python train.py --arch="perceiver" --model="image classifier" --dataset="stained colorectal tissue patches (NCT-CRC-HE-100K)" --train_examples=45211 --image_size=48 --grayscale=true --crop_scale_min=0.7 --horizontal_flip=true --targets=["tissue"] --num_classes=9 --norm="layernorm" --norm_position="pre" --activation="gelu" --mlp_ratio=4 --head_dim=64 --fused_qkv=false --bias="none" --qk_norm=false --layer_scale_init=0.01 --parallel_block=false --dropout=0.05 --inner_norm=false --patch_size=[4, 4] --conv_stem=true --layers=16 --width=192 --positions="learned" --latents=96 --label_smoothing=0.1 --loss="cross_entropy" --init="kaiming_normal" --residual_init="none" --optimizer="muon" --muon_scale="match_rms_adamw" --lr=0.0019 --momentum=0.9 --nesterov=true --orthogonalizer="newton_schulz_5" --adamw_lr_other_params=0.00077 --cautious_weight_decay=true --steps=13700 --batch_size=64 --epochs=19.4 --lr_schedule="wsd" --decay_fraction=0.4 --final_lr_fraction=0.01 --warmup_steps=2740 --weight_decay=0.08 --adamw_weight_decay_other_params=0.05
Rows from block 10 of a small image classifier, named by matrix and row number. Rows with one number belong to one neuron. Each number is 500 + 40 x the weight over its row's rms, rounded and kept within 0 to 999. All counts start at 0. Numbers have three digits each. After the name is the row's rms in percent of the matrix's.
After each neuron's rows are labels from the 100 images, of 14976, where the neuron reaches its highest value: "responds to" is what is common among them. Only what is clearly more common there than usual is listed. The data: stained colorectal tissue patches (NCT-CRC-HE-100K).
# fc1: MLP up (model.blocks.10.mlp.fc1.weight, 768x192), inputs 96-191
# fc2: MLP down (model.blocks.10.mlp.fc2.weight, 192x768, transposed), outputs 96-191

fc1.669 098:521532545544461531524510527534520567509463531539435557486502490474394496556514496472610546448482523511399560529529453493488474541531507394457527538526510511499482504457530453443513494514511627558471457497484483493480473478478578488549529505488525460492526492462537509522473468511499458445
fc2.669 103:501558493536471471532550539478492549486556518483470512449461549511462449452571451537489551513485509558519532540442480499539442455428469511442532495513431410527523469457516477538445479475536467442499554509474480534500572477509511502524434469501470460522564546496548436422579523466474513471
responds to: tissue: normal colon mucosa

fc1.579 121:483459539487483565509467503493470539509500454516469463514526485494503476496505470549530427485489574542491500491546457536498516498510479505446483514423538486454514532486505493450505528574428488506474487563505526462492536547457478529538536489509431479517553555527555474526518519573558493569
fc2.579 134:549471580518543501508510481528519469442529564515537509525574469542426444506461481502516446447501466513509400520506494478423452493444529505444543497461540488545502495494482526448451553481509513482462440528469446514505441528585518512535410500489469489533511528532522440427449473536493521468
responds to: tissue: smooth muscle

fc1.261 108:523536511469449463459522573475496486531512590457548517462509503494509507459528519581535478543510456543517526517536486533454492536568455541456537566528498530479436516537444499508443543505534511512466468457491526496468524541490419514429482426477475501602433544486517490451489528499475546447
fc2.261 118:455516575572464483521456513509500473514498473529544468499497497490513590539446502533476520483494488485512545476546476502515531489495514454546544479410493412486497511496544497499479476436535576602445535483468437484492489554458475395465420541454477542519450574544501495495540496494479440534
responds to: tissue: lymphocytes

fc1.53 111:505507516445469461427422531442514471546517418471472538479531524429461484617592578510419522414426525469492541405474509452455477483462436567475479526510525413510438465528457556488476527522507514535471524483521499515514498476514545535581560517583495479487437531500523443481525524502549531461
fc2.53 112:538495520545548535489518479603567525496534439519488490484476499450493458509455522509558505527543502490475548473521500544420519435541487473514535497462461514406509542501519482499521469379458447518462428451413489493446492554499534514461441517505485571493530477424500465590519366540550529525
responds to: tissue: debris

fc1.414 083:462532463532508500451539460514554402535491518497466486520480499524525498498510527468475470499434498495492438456518540580518572443513450501570510428510510560527474534445459462459512550519448530529517509447457441536430446470514561489537486426484522567511494542505507508483480496585563471493
fc2.414 094:572445515537405466516488480535480532530544518499511478445422516473524542464517523479576528502471472505501485493515464508470457511476451457521474569536479531531510555473538495472483512504501553524494512463456515464416442553465569478503451499474509485530490438475518453479481465520423595551
responds to: tissue: adipose tissue

fc1.430 122:449520459498467540472512494476567481462451474465554425407486572504531447515466511505522464465537535426555516492507578513406519493557499430525512512510511515462542531516406421516528511521445497427508504539547453462483535522464484539517504526492525517416475489529450537530525518480491483514
fc2.430 116:483542508490458477503437571467456469513552554474441526547551483454574561497596454490550452487464528496504481452490553494532444480504495501474474493495490448465446406554588549530512508539479418530600581454534524505555537488525487521484474531518454496513517462504504497479475512562513524572
responds to: tissue: lymphocytes

fc1.685 076:421506508478467495507511510495486495473441491542534466456501495564476496479511499461525380531500458560445468514493518491514590508492486541591472578571525499515557423445546513531516476487494533473477490498536496518497551447567447492462535501455517472506550572534445544447475497468606513571
fc2.685 081:499454519438542478522494554477564427451506537557512524472497491482528525470485524556508515559455448482505544434519475500450505422471455503394550463475466584496530589480463476484446469491581508443521383586494436508460464504550539549540536473488446501543520520505511475533490473501525514475
responds to: tissue: lymphocytes

fc1.355 095:564483459461509462519469494522387520471496533505524457522561515456496551541450395518521540493474451425469535495450529467481527476427511556467547495539478437508502519484545507476492428519523458508501500437525496519477525482508495586537496519530480433492474422459534498583505498549473521529
fc2.355 106:533426469503553518494480475490570486568511508486556516545488525489512475502483512522459483427475573522521495520520532511515527478530524516497507515536510543552509490464522469512478577453383550523552483539480531520471541554618458511512474492527468521460470493427498506449430468516477593524
responds to: tissue: debris

fc1.529 095:515533483507460525540437458507530485485550475448460491472476492533513560488444458506486531565407486537603484489520482555454464433541489485493530522492487462426506496468549538610534517530471455544539499520479476448444529483588470422509466540467514484539516504558465517460486524596544535602
fc2.529 109:469554469527460549511457462573557421435543426474505522460506547524524516525433546519515504466517470543479567534510508497475506485491493455413536478507527545470482538479483517540501457579452520545453451594502477529504423530506472510462561507513506480553484539452484521418508562515481427513
responds to: tissue: lymphocytes

fc1.501 098:471526498512502515531517544609545469496483567517485511450472398507513567549477489498497489544496458539459557532528521533482471498469496475514506514478582480415420505461449490464495425490499572532563458454470574400467469531506410519555547420480517513500542525495560530563542530457507502408
fc2.501 088:468390541432470477525558561504572531517467541594546466565492455474474540538538512499445519427497505493529440431375505496507483544493491459518442411537519522553512500537465610478489518474469517539521477494482422499483520447481522411439476484503537422535522491467510459420520509419530492532
responds to: tissue: normal colon mucosa

fc1.726 113:444446522482496422480505546526492513491469569468567482465423518490473463562461527567462564479524444504546500457544513480486540512494488438470417469538490510551520417547437482524542509508483542505478512547557504466424478541581518517511541493518423479501504457542539498547510488529508498472
fc2.726 100:513491458528488519443468476493473439510523519438559430498503536487461484466514452490445442556524551503483522492513488473465546564531495512477544507562486448504493560524512518492525576477479507497559456477504476496536499365447362505556539458487511479455474489426494426495557515539460459486
responds to: tissue: tumour epithelium; tissue: mucus

fc1.619 103:420497518514511491460477510497550511530482566464497481457494598529518516523531381435519468585522459519563498502507520539447522473553423554466540509612600492468514549463503480504472459454499511534466485475506516431458577541521409530459490475541517510509467468460462484546462430513536534582
fc2.619 116:527529491507447488443502521545474487557442532590491448505440473512501532458503503513478510550593475501500429490516530493480497506586499530524529532547564532563549507427517455500501447498507474602505383560504462489499522535546494552478498464501494409504580452573461571533510485536509509510
responds to: tissue: lymphocytes

fc1.117 090:471484522532546511470517482507507442484463457535481520528537484541509484527533558512514444492517521589392528582504434484480518479517539549542543513457435498565566560463472491555495440462460560450522532523493502458519479467520500502476470503475514522447524504467507478544489482548536515445
fc2.117 085:544555482497460464531548474461518511491510481579493462456513516453520478517518376503526514582369553514488519461457578516526488544532518435489489500520458497562563482517506587447536451490565539532523536471501526493525472446436536444520517491503493541468439522553528505460409452507454523564
responds to: tissue: tumour epithelium; tissue: debris

fc1.158 096:495491424496469506471537462460538511475536589514553458489439515489537503473433474559469520537475540487489488455534500534467447473523511474402469504528500583478561495526489531451430459462497538432477604449422481457559604470539460508529488495527477485492533486534516533452469471469500544539
fc2.158 088:534510507542511556440504507398514520499497510543526448517534509525530561498542483482409457486482455497444434477552513519541539410558539444492518501511491448528456432534473514547448550492510479612506527497528507480506509455513548519522481533495483503482516514483527491503516481590481574454
responds to: tissue: cancer-associated stroma; tissue: debris

fc1.764 089:464515518476538443502431480524468426562530527526583446468518390478437469561487527473489524514520443440552438437491538459541456542482509533551532519483550496473455487465579495514491487474541498428528551581490499520405463518436470508424536559455514438593554494460472496529488565527511437507
fc2.764 083:462480492491484547555541507426558535465504500466453529538565460541512465463491542530523589511472478482511511538521458516519545421458473487487454468526505514506491585452518560499480386517504478464429502517570500536470461569441580540528531542462456555478500523457469499512453478580498522527
responds to: tissue: adipose tissue

fc1.375 095:477540458503499495475489598515579522489549448472452509538554482493515479497506471489509456530488410476536494550485565500536416431541449531489462472503512537511539503514494409473512507503516533529489466502505527484441475489540456458524544485479517551487475467574487496503485479497479482501
fc2.375 092:508489536492516549462513507562484455564431468531443479492556526533414493466531567485567532398526433515503500497497525472552485464518473547481537485508495548518462498487549503550498413488509419537524484446527519470515463491524493460524456554493551422481532505408408476442510471507498516514
responds to: tissue: lymphocytes

fc1.272 110:527557507430558511459494466427415490506453487537601542556518520498534511481479461518437465562494464580527479486389508534527448613525489516533501484490345536494580529460482521541494524465545557481472512541522510421456491547516515526488475517484475492509468526520583532442499495521535453521
fc2.272 118:542421542442516456512499538554485520462541461472526509418570526442438559523499455469461502492522474475470402467444513473532528495457489457479561554551431515477490527385506502631492553434575472451531564532457459505520555469494576528489509495454501488437465516457512469469529515399482497522
responds to: tissue: cancer-associated stroma

fc1.84 101:546436536485427444496438547413520453498465391558534543492583507433523471523453457513556467511495504422518501534472538486546512420496588520449556505501459513517474490484489516454497515553534566570437524447515516493482484479477448509566477471462494446473451522556496569526518450544504437459
fc2.84 105:544557494471541513522546423530522505473492533524407508470464544509502528531443587500402468515540501477517400451460490498503515486486511472568533594429501511481444459518478458568570438495438521413455545526420469471474475528515501419487476499476553539519522473491502478476452467485587434451
responds to: tissue: debris

fc1.395 088:540507478477500537449518549443536484505554529491489481448496493531523474583454532502538424560477495459504482523554454486474446522480484594487516544481476522497571530463397540490526521435579501470529514527433472607514489439560499587468513460524515485579453460548452559507446531489507506457
fc2.395 085:560428493534477479507533479432530534557484475546493459541558496482615505460463512463482511511535546457499543453540501493394539464483445516533498488491529447498511485635500512533471546512486502488409507574487523457510463570467479534537551476545476535483469541508517500549487435511543517503
responds to: tissue: smooth muscle; tissue: cancer-associated stroma

fc1.90 096:421525504461536466490433567515517529449480508506465503553519444545443545484444498459499471524523467512483458406526525561509540542446460538518513490561442386490474458446566538500493529484534564470467496463430481468573539562445462498553505511468528520479524478442589526462530547494510511495
fc2.90 109:499413532437445499533501534510523482494527481448565516447524487488538453518531566485532485485559455523524511554443509537533459526454552487483498521556487505465471541498452506527548494495445527464574447481537432553534528491501503441508498544521486505525480446453491465419505504514499471467
responds to: tissue: smooth muscle

fc1.668 118:454521523436489473492496523460420476566506503443502470485474470479448501577479541476460482496508488433549418426539451519504541522507507555504494522546509501522405569476470509471525464481515482475534481484589425515496549499558515472476506541504467487558427511452537489493445568497452485570
fc2.668 110:506463386467554511488454379498545528506427476488471522477526504451508471478455498484451583466523480503508485488468507488532504460511488498489526529516526467552491417525457514429527491548498558470483508573463487475523411545446453504551561515496563526510462502480523519513482439514521466485
responds to: tissue: adipose tissue

fc1.334 088:486474484520505442448485539506498520506534475408497438477546544544469542532572484454496489547441501488559487476540490472533505534529480530452564479510483426469511506462545490483451445520582408458554505466490481524521490481530510553457492475452428435447510511558526474501530533448553508543
fc2.334 087:465495452429426510506531487455464581474465465443476450558418520522510541496482575553473556467516533555508506486540467543456487516506518516412490452414539481562457509501516544507488523645492450583511515518498480464506510441444386465576538519425544527484513539465491497443448435519527480497
responds to: tissue: tumour epithelium; tissue: normal colon mucosa

fc1.97 124:460517511474477524520544514506447509478475576493573533520477461465443480579574443462504450508530423463505455479534513583534524538489502534449364502513503488525514540487429512596536549526575523527522529526507533536400511399500581460476562608432469489496574540483525479526462518485513464462
fc2.97 124:457557466528481494499513508527475491459516564553533528520522512446577491502506430495480429434497508497531493471501492501552504561459431494507497517494477487516493492546452523539513535474474575491592504501503469485481518554443567539516475474555501528518466565453541473474512514496477485494
responds to: tissue: tumour epithelium

fc1.253 101:469470499510526510549505521480428506511416531493456484547530499488488466465539505454509487454535483494528590491450499475520481462588501447522482486564496581388528462517556469506505479472498482464447452561522462473504491480535512586489494407462538521547581545535528562508490478464521530530
fc2.253 097:505483498461520490495520550583486499451495478491485498501508549563459491463482536531473447590504464510484457574562515475525571453432549532562388458479571414370493510493407456473475447448566532487505508522508519555549483499543437523531569485457473480469483548521500516519500429493497524538
responds to: tissue: adipose tissue

fc1.645 089:519607512468500556493545532499516484543520485493484471501492472479473469483517458562497522543409545484492488540499517491505482513413528443464485555505494484534573527473457508532532517516632466488462517532483515534492468491522455521469465464442508511517518477485518584513421519462516503539
fc2.645 088:479520537453511443519472469529399627495513473544552510510492461471541583508461484512580525410485520532536501500453490514543471548571481576498500512429460479542524482477532541504574525495504450476425530474439464473491535503445489534550500459481452589503485440463450526462525443509486484503
responds to: tissue: tumour epithelium

fc1.153 085:487522522486514461481511529486502445508427448498475510503473533537455451507505601509421530500477496458491524469464483521518451494516541547514463504537394464540468480453546446525501523460501549487538485593544524518465482506498521554438525541414456488544546475510569505491473430492531518496
fc2.153 079:506504423495489486512433585504429540432482553506570505490500448506508463482481573501461527543497498508529533497481546600450483447472495462390462510511463479488452571427436446548489462538468521446483505488508468494513595576562540458530542525526548497484439492544529529506521517523493507455
responds to: tissue: adipose tissue

fc1.483 108:563550463516527520504476442525472447496485533565502519442472509505578496537450532565507416509467488501481493492549512465395561530491554478499497504485510548441581530486414409469543598526505512448521551525501483439482501467487545546524459435429419467482477548419477508515554463557565513495
fc2.483 098:550530523546474498515516471499544475455462545495534519517460581491520574501489510498498489518458466489502528544459485486493523491510522514472416552499550500526509465526504574498551478518617551553507454425491573536464520437479554454531507492469547525549491464575500503440524496490563476470
responds to: tissue: debris

fc1.563 091:516583460556527474546459505511582443514463521465492450484484551496466550524531457490553492525463457467508544414495478532474530516533542461470464505509518455504530522487501537486493554551490501552528508473516481455447479429450464545499433501487500488518510510514470447446467507596476472494
fc2.563 097:517519441449515499529552491536445547478522478535514572489432465521472485536477556545520468561475538577520487526518609534585555512439438474478510471493471426546494491538439480487512455576512555489469499423480578472530536533472451420485573444517421553514486532520523554529427529461508477509
responds to: tissue: smooth muscle; tissue: cancer-associated stroma

fc1.298 110:480554513506475406457480444484600561497533457443553489532495541511442438440446515531490521580504456459456478502568497497501499455525465497479488466527507562480491520531466512526509504534467433497525538473535508547521443494538457431551520538551455510474523562489519611534502530485558509524
fc2.298 109:520538517394468463520523477586555526546494531554496434520484506485509550494514491461517528431534493491513509500529469512452502479522517463413488474414467515485491492457485529492553496540479489614531513517513464468491538412487494452507540525539463527560431421472431467486490559505568414442
responds to: tissue: lymphocytes; tissue: normal colon mucosa

fc1.67 128:515488471510495493541552524544501515539566516460541491523522505576427492525446479546481528529504538502459564498496474504512485502507500525472524500436471510516480559612458467454452459531452460536511502539465530502509523483516496479545489488446507500490414574569554493544496420538462471486
fc2.67 117:499469524455561507525461509520503521434511556529488493609535373443540522495503557515448441468481481527507463508457486512549478540451492492458459558518520527493487564512394470513462487535501523463486468514466572503501496463485512549522436469528490578491509515559476471501530512527473488475
responds to: tissue: debris

fc1.147 104:487540500531573475507516544501458488538555444516467567475520477462494479442513473510541448511536579531598492489466552531463517473524492529544470565538565530429487529480486550484489544488500464519554542461491472557526443507505493489499434445436499568518374466471487485467485518476498546531
fc2.147 103:541534522566494543504417485509510502574553555518498378511472591460506556465489520491512490525497469525524437531545547566481508408462502527517471483488467432522498579441531521497489572469539423475474544450496491511529429543444493556477484479441569538518480496462469518435475537540512445501
responds to: tissue: smooth muscle; tissue: cancer-associated stroma

fc1.408 085:508515431562492541398506590473509508446479482461492495549479464489488565586497445449491509484577498479479469442572478569470487526470495501487489472523534489530537495388487425527463493529467496526526468496469461437514467508514526463534421510563491537514524475528556493451475403482468483451
fc2.408 083:505560477545496455488518504488595500511471557454463498482465454418482562554542460504450546507539540493470493511529489477467432421504513457464483449448418517500486466540554482466510518514462535541576512534545491462455523522526472554452533507501463601499531481437516473551457519519458619470
responds to: tissue: normal colon mucosa; tissue: mucus

fc1.652 087:503506544553516512514511552489482503488460464460519540522490446583498475487534512463493442480549535507482515490573498498556496510505440490502492490555496536482524489487462519462516491564406544470504548474513479462472464500539517459532405432421505485510540428521555432510485449475485503537
fc2.652 081:506474521541524521532433524486511463491471569536530476476482536508495528503419432514472518524521454519524436502531480495528551474422530462512519436500539472507493476513542441509491553496488493505458471519431450541541559466492571552524497440533482451467524501567490523519501466538551473489
responds to: tissue: normal colon mucosa

fc1.164 101:554416546465471525537471469500527469473550531492505562519514437448495504490448526495501413517450448478534519416544477508487487488461441475516555502549564492440454527546582547529543599477509513525459515447455565415515530507538517530477488483557505468485599516491508434448561488493513521421
fc2.164 095:441466475517519497523451453489533446495534516545473484540475475525497538483470480488455531570525530534466473468494475556540395482563488475489522423535500536496518495534568463464489512540450459455527450502585498514489440514509549473496442513479539461545428496481516539485460452525469446431
responds to: tissue: tumour epithelium

fc1.349 113:535465464537507492586495467431490474416470519398455555473532504542528522515479559508538471520471462552492502505466537458493507492583587536527447448500505453471561501516499511517495445486483494461561500476503529486509515570533509516496456510548490542498529505498502429518495538528476511508
fc2.349 112:481469528491455539524508521514479524539496527473479496501492511497517535499477502479526527510467544537494543500511482513460608539433501486491500485543481447503507430457525509472497554442542504452534517586481592520492497576484568507510496520507511499599464593471463511522466485556490476457
responds to: tissue: tumour epithelium

fc1.115 118:534464444518515561449500486533525539439575417515539477550486522497511487509533539497480463503427483433523429432551494510484550474515462506439517462439476500524548499505431506532472518521540508482542435466484468465540486477508450450489564509507546445442474502508574439454525550510598527552
fc2.115 112:490423570490576485506483452471549455574430532487471550469519508530473444527528512506577490363527495467502537508526471499485420456461497569539481471511495517496501537522589479460531506482451559476558494501480506504480475498557561512490438506533530508532446501476516463467441605565481493442
responds to: tissue: smooth muscle

fc1.197 094:501428551534471409465472529485544513464511521453501464495571485425508423448502515491508523557515483441566444469485486453492443468555466411485536557529529546467486523510567477552481502557534553484518514467499558446502498558457444520487573464500497489450464472507477562447448450584507459528
fc2.197 102:441545502547525418535525431575560534490527598446489481474493554521534553541536632464585559471513599518485455472478445497571460476483495521495436519535451558459506398508536496443525500527489450468457453537508523478559554517567528481476517481499529489455538496498527574492519486518461458558
responds to: tissue: lymphocytes

fc1.32 077:478453505492524523483519561517425555508420497539496516396577506559550476608476502467481542483454543600519486515581459417496437496498487513559425482580530477490580526455523442480510475494500531491502495536490519512505540532498483511577485466512475439480486534462550493524473490544551526475
fc2.32 070:475542505570478451412499594475553536432482469451490570504466527496513448486502497497450520569503404487516511470504443467486484480492514453494488469517506500461478519582532518562510462482554468535536470491506511471499454483566471504439469469561478600512536487555466557428571408483488509506
responds to: tissue: smooth muscle

fc1.690 118:519496500469486526467490493472461514501514551385497466574539443479527464531489494502515423451497504484465526528484485482498459565519505487563551558527538471476540538523537484471455487535474504501514528500473558484496453435467535523452427535512448561557435477458552494524518551541463504496
fc2.690 125:453469537542512531545477508463517369531503475495528469471528479513516454520487529516484509429516478468522538466470542535451516539517511443538482403496494382486508462511517529439529517493544449539536465465501504453491391437520484532429501484516563432549479560531486488372425556532496588477
responds to: tissue: mucus

fc1.22 088:521505520455483552453588492468529510499441493446509502571563505483448496511500579509511506550413510511513572480515584476516520522528414498427509500458531545510547528513417514502521423482456465503521586437461482532450453511553456459559556458432472440470487465536519508543485535523543482540
fc2.22 099:488531457542535461502470551485502486482520455447574515575464505521518515584538481564525628523481535512496532469534503496485465560585478483462459488478537562416479543550554511544477530542579468474470496492498534511476513583509543542448441492492460429496489495506488519584476507492456499556
responds to: tissue: smooth muscle

fc1.40 095:453521469516511483480519498515516531501522488500440466534487469539452468559512487545533461514490488499491518484572493535525511472479492589476550476467522550519594498506511448434500440481415531481515522561478475483490417497420465582488508482559501552543494519507544496428488447544559491511
fc2.40 104:473421502479525489512500434527441463483519481506564534538576497526549435548483526507528547388535547544527476548499504508458557529533504415531549517478538519475437456479476508535527485483476531479512560527457499485465491482526488432586493451461481558483484472568526488442513476516556406517
responds to: tissue: adipose tissue

fc1.219 072:430561454460485509586511490446488510442422528490545557481451492466528469442485532464503478580466496534485488480501436525396515457522479524490544497514479569421500498506534482513539446560495546542482481478540483501481549520503533473495530427488511547497428492492456503451443506467533538514
fc2.219 067:508524486534534439474507497533491492558568525482486516574567535528525572463507503516480432505562519489457470463480562526602530540494504459542501504500433533424532461488489458440475545466506538459522469457485574554497502474470491465452516484492499457492516481571475487545463601485483399528
responds to: tissue: lymphocytes

fc1.497 077:524493467429547488562507483505504524503484544387527513499492505455503479491478503497501492548482468447529563497523470466482516522510471541478546500507462468454536578488571480473453551422490583492485566463482488531509445474535529513520433544455519517489496453485426493487521525585540439492
fc2.497 072:476547470510507427477554534494558478487500569443550466441548514504562461507550515502429517510537446475485494473536513466469507534430461437516557513562482501522508438554465533554541490569411561537475550520582514434477534459572519498521533519479468451499525503456530467493524478423495427535
responds to: tissue: debris

fc1.415 101:482527444470433479461492482552463518467494482566467486498546474437473402524434422499520471474564546481528486492457491475515482482430486588501605446503462582478527525564490554434548509436542550492514469454532533483525541508464483499463434481479525502473494483566518501469450406525502496523
fc2.415 096:503521512495488449403493523531502556438495535494573550503503494490590602446504447526556463575476482515482524510549469480514447546441479556496601498439508439543460479516482581458528479500512397492568521484487493447476456487466564450505488524461531469510528486462529553501472553509464429480
responds to: tissue: adipose tissue

fc1.753 098:462450597451555526493493534552532478472491541392510503446444507453488468555477460473504455541502430476496484539521487446477470473475502535494485504514498529498494528510447472465441457458453505417503553450510418508547512501533536495526525470575549537430480427604478525521471532487533504561
fc2.753 094:510444520509537489499445496544474487488463477517542451482516527502488507506522477519472506527492521439529499504495533489448543451477503459450448469526452527494519487525510524592523525523495417458569560560530505529496559631483524482531522514448572549497477567443480417489512490490501513485
responds to: tissue: normal colon mucosa

fc1.154 119:500502476522550476509469501495513484482472522511551506481492471455494466522471569545486487464473489406538515444542487519546552498547561531467477464409441511476445460531407482475522483551545586472490446436602480478563531465515538460589539509464504509409530517514512488489490434514532591515
fc2.154 119:504518526488464539495503446566464566528527526506455470541507511589550508486546446508500541486485520515538518492553498534514387536549486499431502503532516433506508462520489481518511469477521454424501460482499447493532482474475464544577501497489521513474439477508577546495501578558511510492
responds to: tissue: smooth muscle

fc1.626 098:523461530486564455489536520572563471448484496540452407393566469502486506474466514510563489501440515577517556524525507491541427533459520514476497440480539496508527534405552488537475524472469482499536516486485544516432463503516537526476562491485495514491509421533539456438514504514557455527
fc2.626 099:488494533519498464522465448519497529521520415513552600366456487474499582460481501537452535525493558500517437525444617536492455500529442474498455505573440535467484523521447498487538499528518484516479541469529493527528520527456437495470467525453477572452529522499477556478418451524488498507
responds to: tissue: mucus

fc1.380 107:484491468547505442542514542430460481493539508488602467456491523496445557485484447560537496588616493488506430494493507512489513479465568508493549489476478580504467488485515472505501439493493539422591426393481495478514538501554472543519497521504540546505452487516563534487436499503493526562
fc2.380 115:499445549574484516529530484412557556574486479490464597474487568531563565554484496487470452543493545496530519519451507461542499479425471470409482476480569547544515425512556579482407546525478428498526516522553462490457519536468455469536526491482482546484504482474525448485540496503537486510
responds to: tissue: adipose tissue

fc1.100 102:445524479533524441530523535468559490534501501485430514551520534580525477451519555496562462490486515478448497480420504451470505506417502491510572546481527560502485558458509554464509472561517511498498487475490527508497511499459488530484497579397478492461575551535584509481502523452551452511
fc2.100 101:474515568462506505507506427503478471489509595456548425471450477509511552507543556479525395492589472511438487565417480497545543516438482482490511528499546524498458441578485529461517473537493485426494448558487542485474539416517511541448510479454498397525483449538533538526547498502455485543
responds to: tissue: debris

fc1.127 108:450472479443522475488490516482496466513528499513552462539560485531485477538508512537553439483508471498529439563500492589524525528523476593517506442454553515494542528457494533530502434446493512484502523576478564424482488519477485514521484504493514482558517493546502533422505529544532517474
fc2.127 106:495518527453554475472535420532491510477496580547508528562555462472525502499485485535512460484588544514476514564483527530516568461510482464487483464478522578476541517494479423514527459465534509462444497647476478476506504539522501472516585499509504526491524490479508470493534418489432400541
responds to: tissue: adipose tissue

fc1.12 094:509519511513539478517406405422424532539528482554528454526472461449456519420470460474459527508460544467492582502485520599502533541417476472513518499513493590532542496450494488490459455511510489611444462506531534460535487462535528505490533454451438460529468521505483500566457520501511502544
fc2.12 094:484522544553544501503558467489446507567502507503516530523575551571445480480518443543581592555519510510485540501558469511556563513511494545473550510534461499492523446501544550511546488506484458513469540570527471526525500511523449514500449501462476472473556437470512552487479424573484491503
responds to: tissue: adipose tissue

fc1.468 072:450420484529551563545473512483452507452459507414428540533482487508483466534489497475486523447517433522566506470455513506456452547474582566586509559536487473409421560476523511453428509477457488462536564471463517440501447568490546494447391530529460467513536423490494436463518497498448436492
fc2.468 069:505528467428494440505531512503497426546477590535554446522528552519488519523485443560477476510466557518509493484459498477485560498550480490551560569493511453537528455494470444523485482446508518548475484466491543494436440475565513498511451520513493499490526526469508559527507555448473507461
responds to: tissue: mucus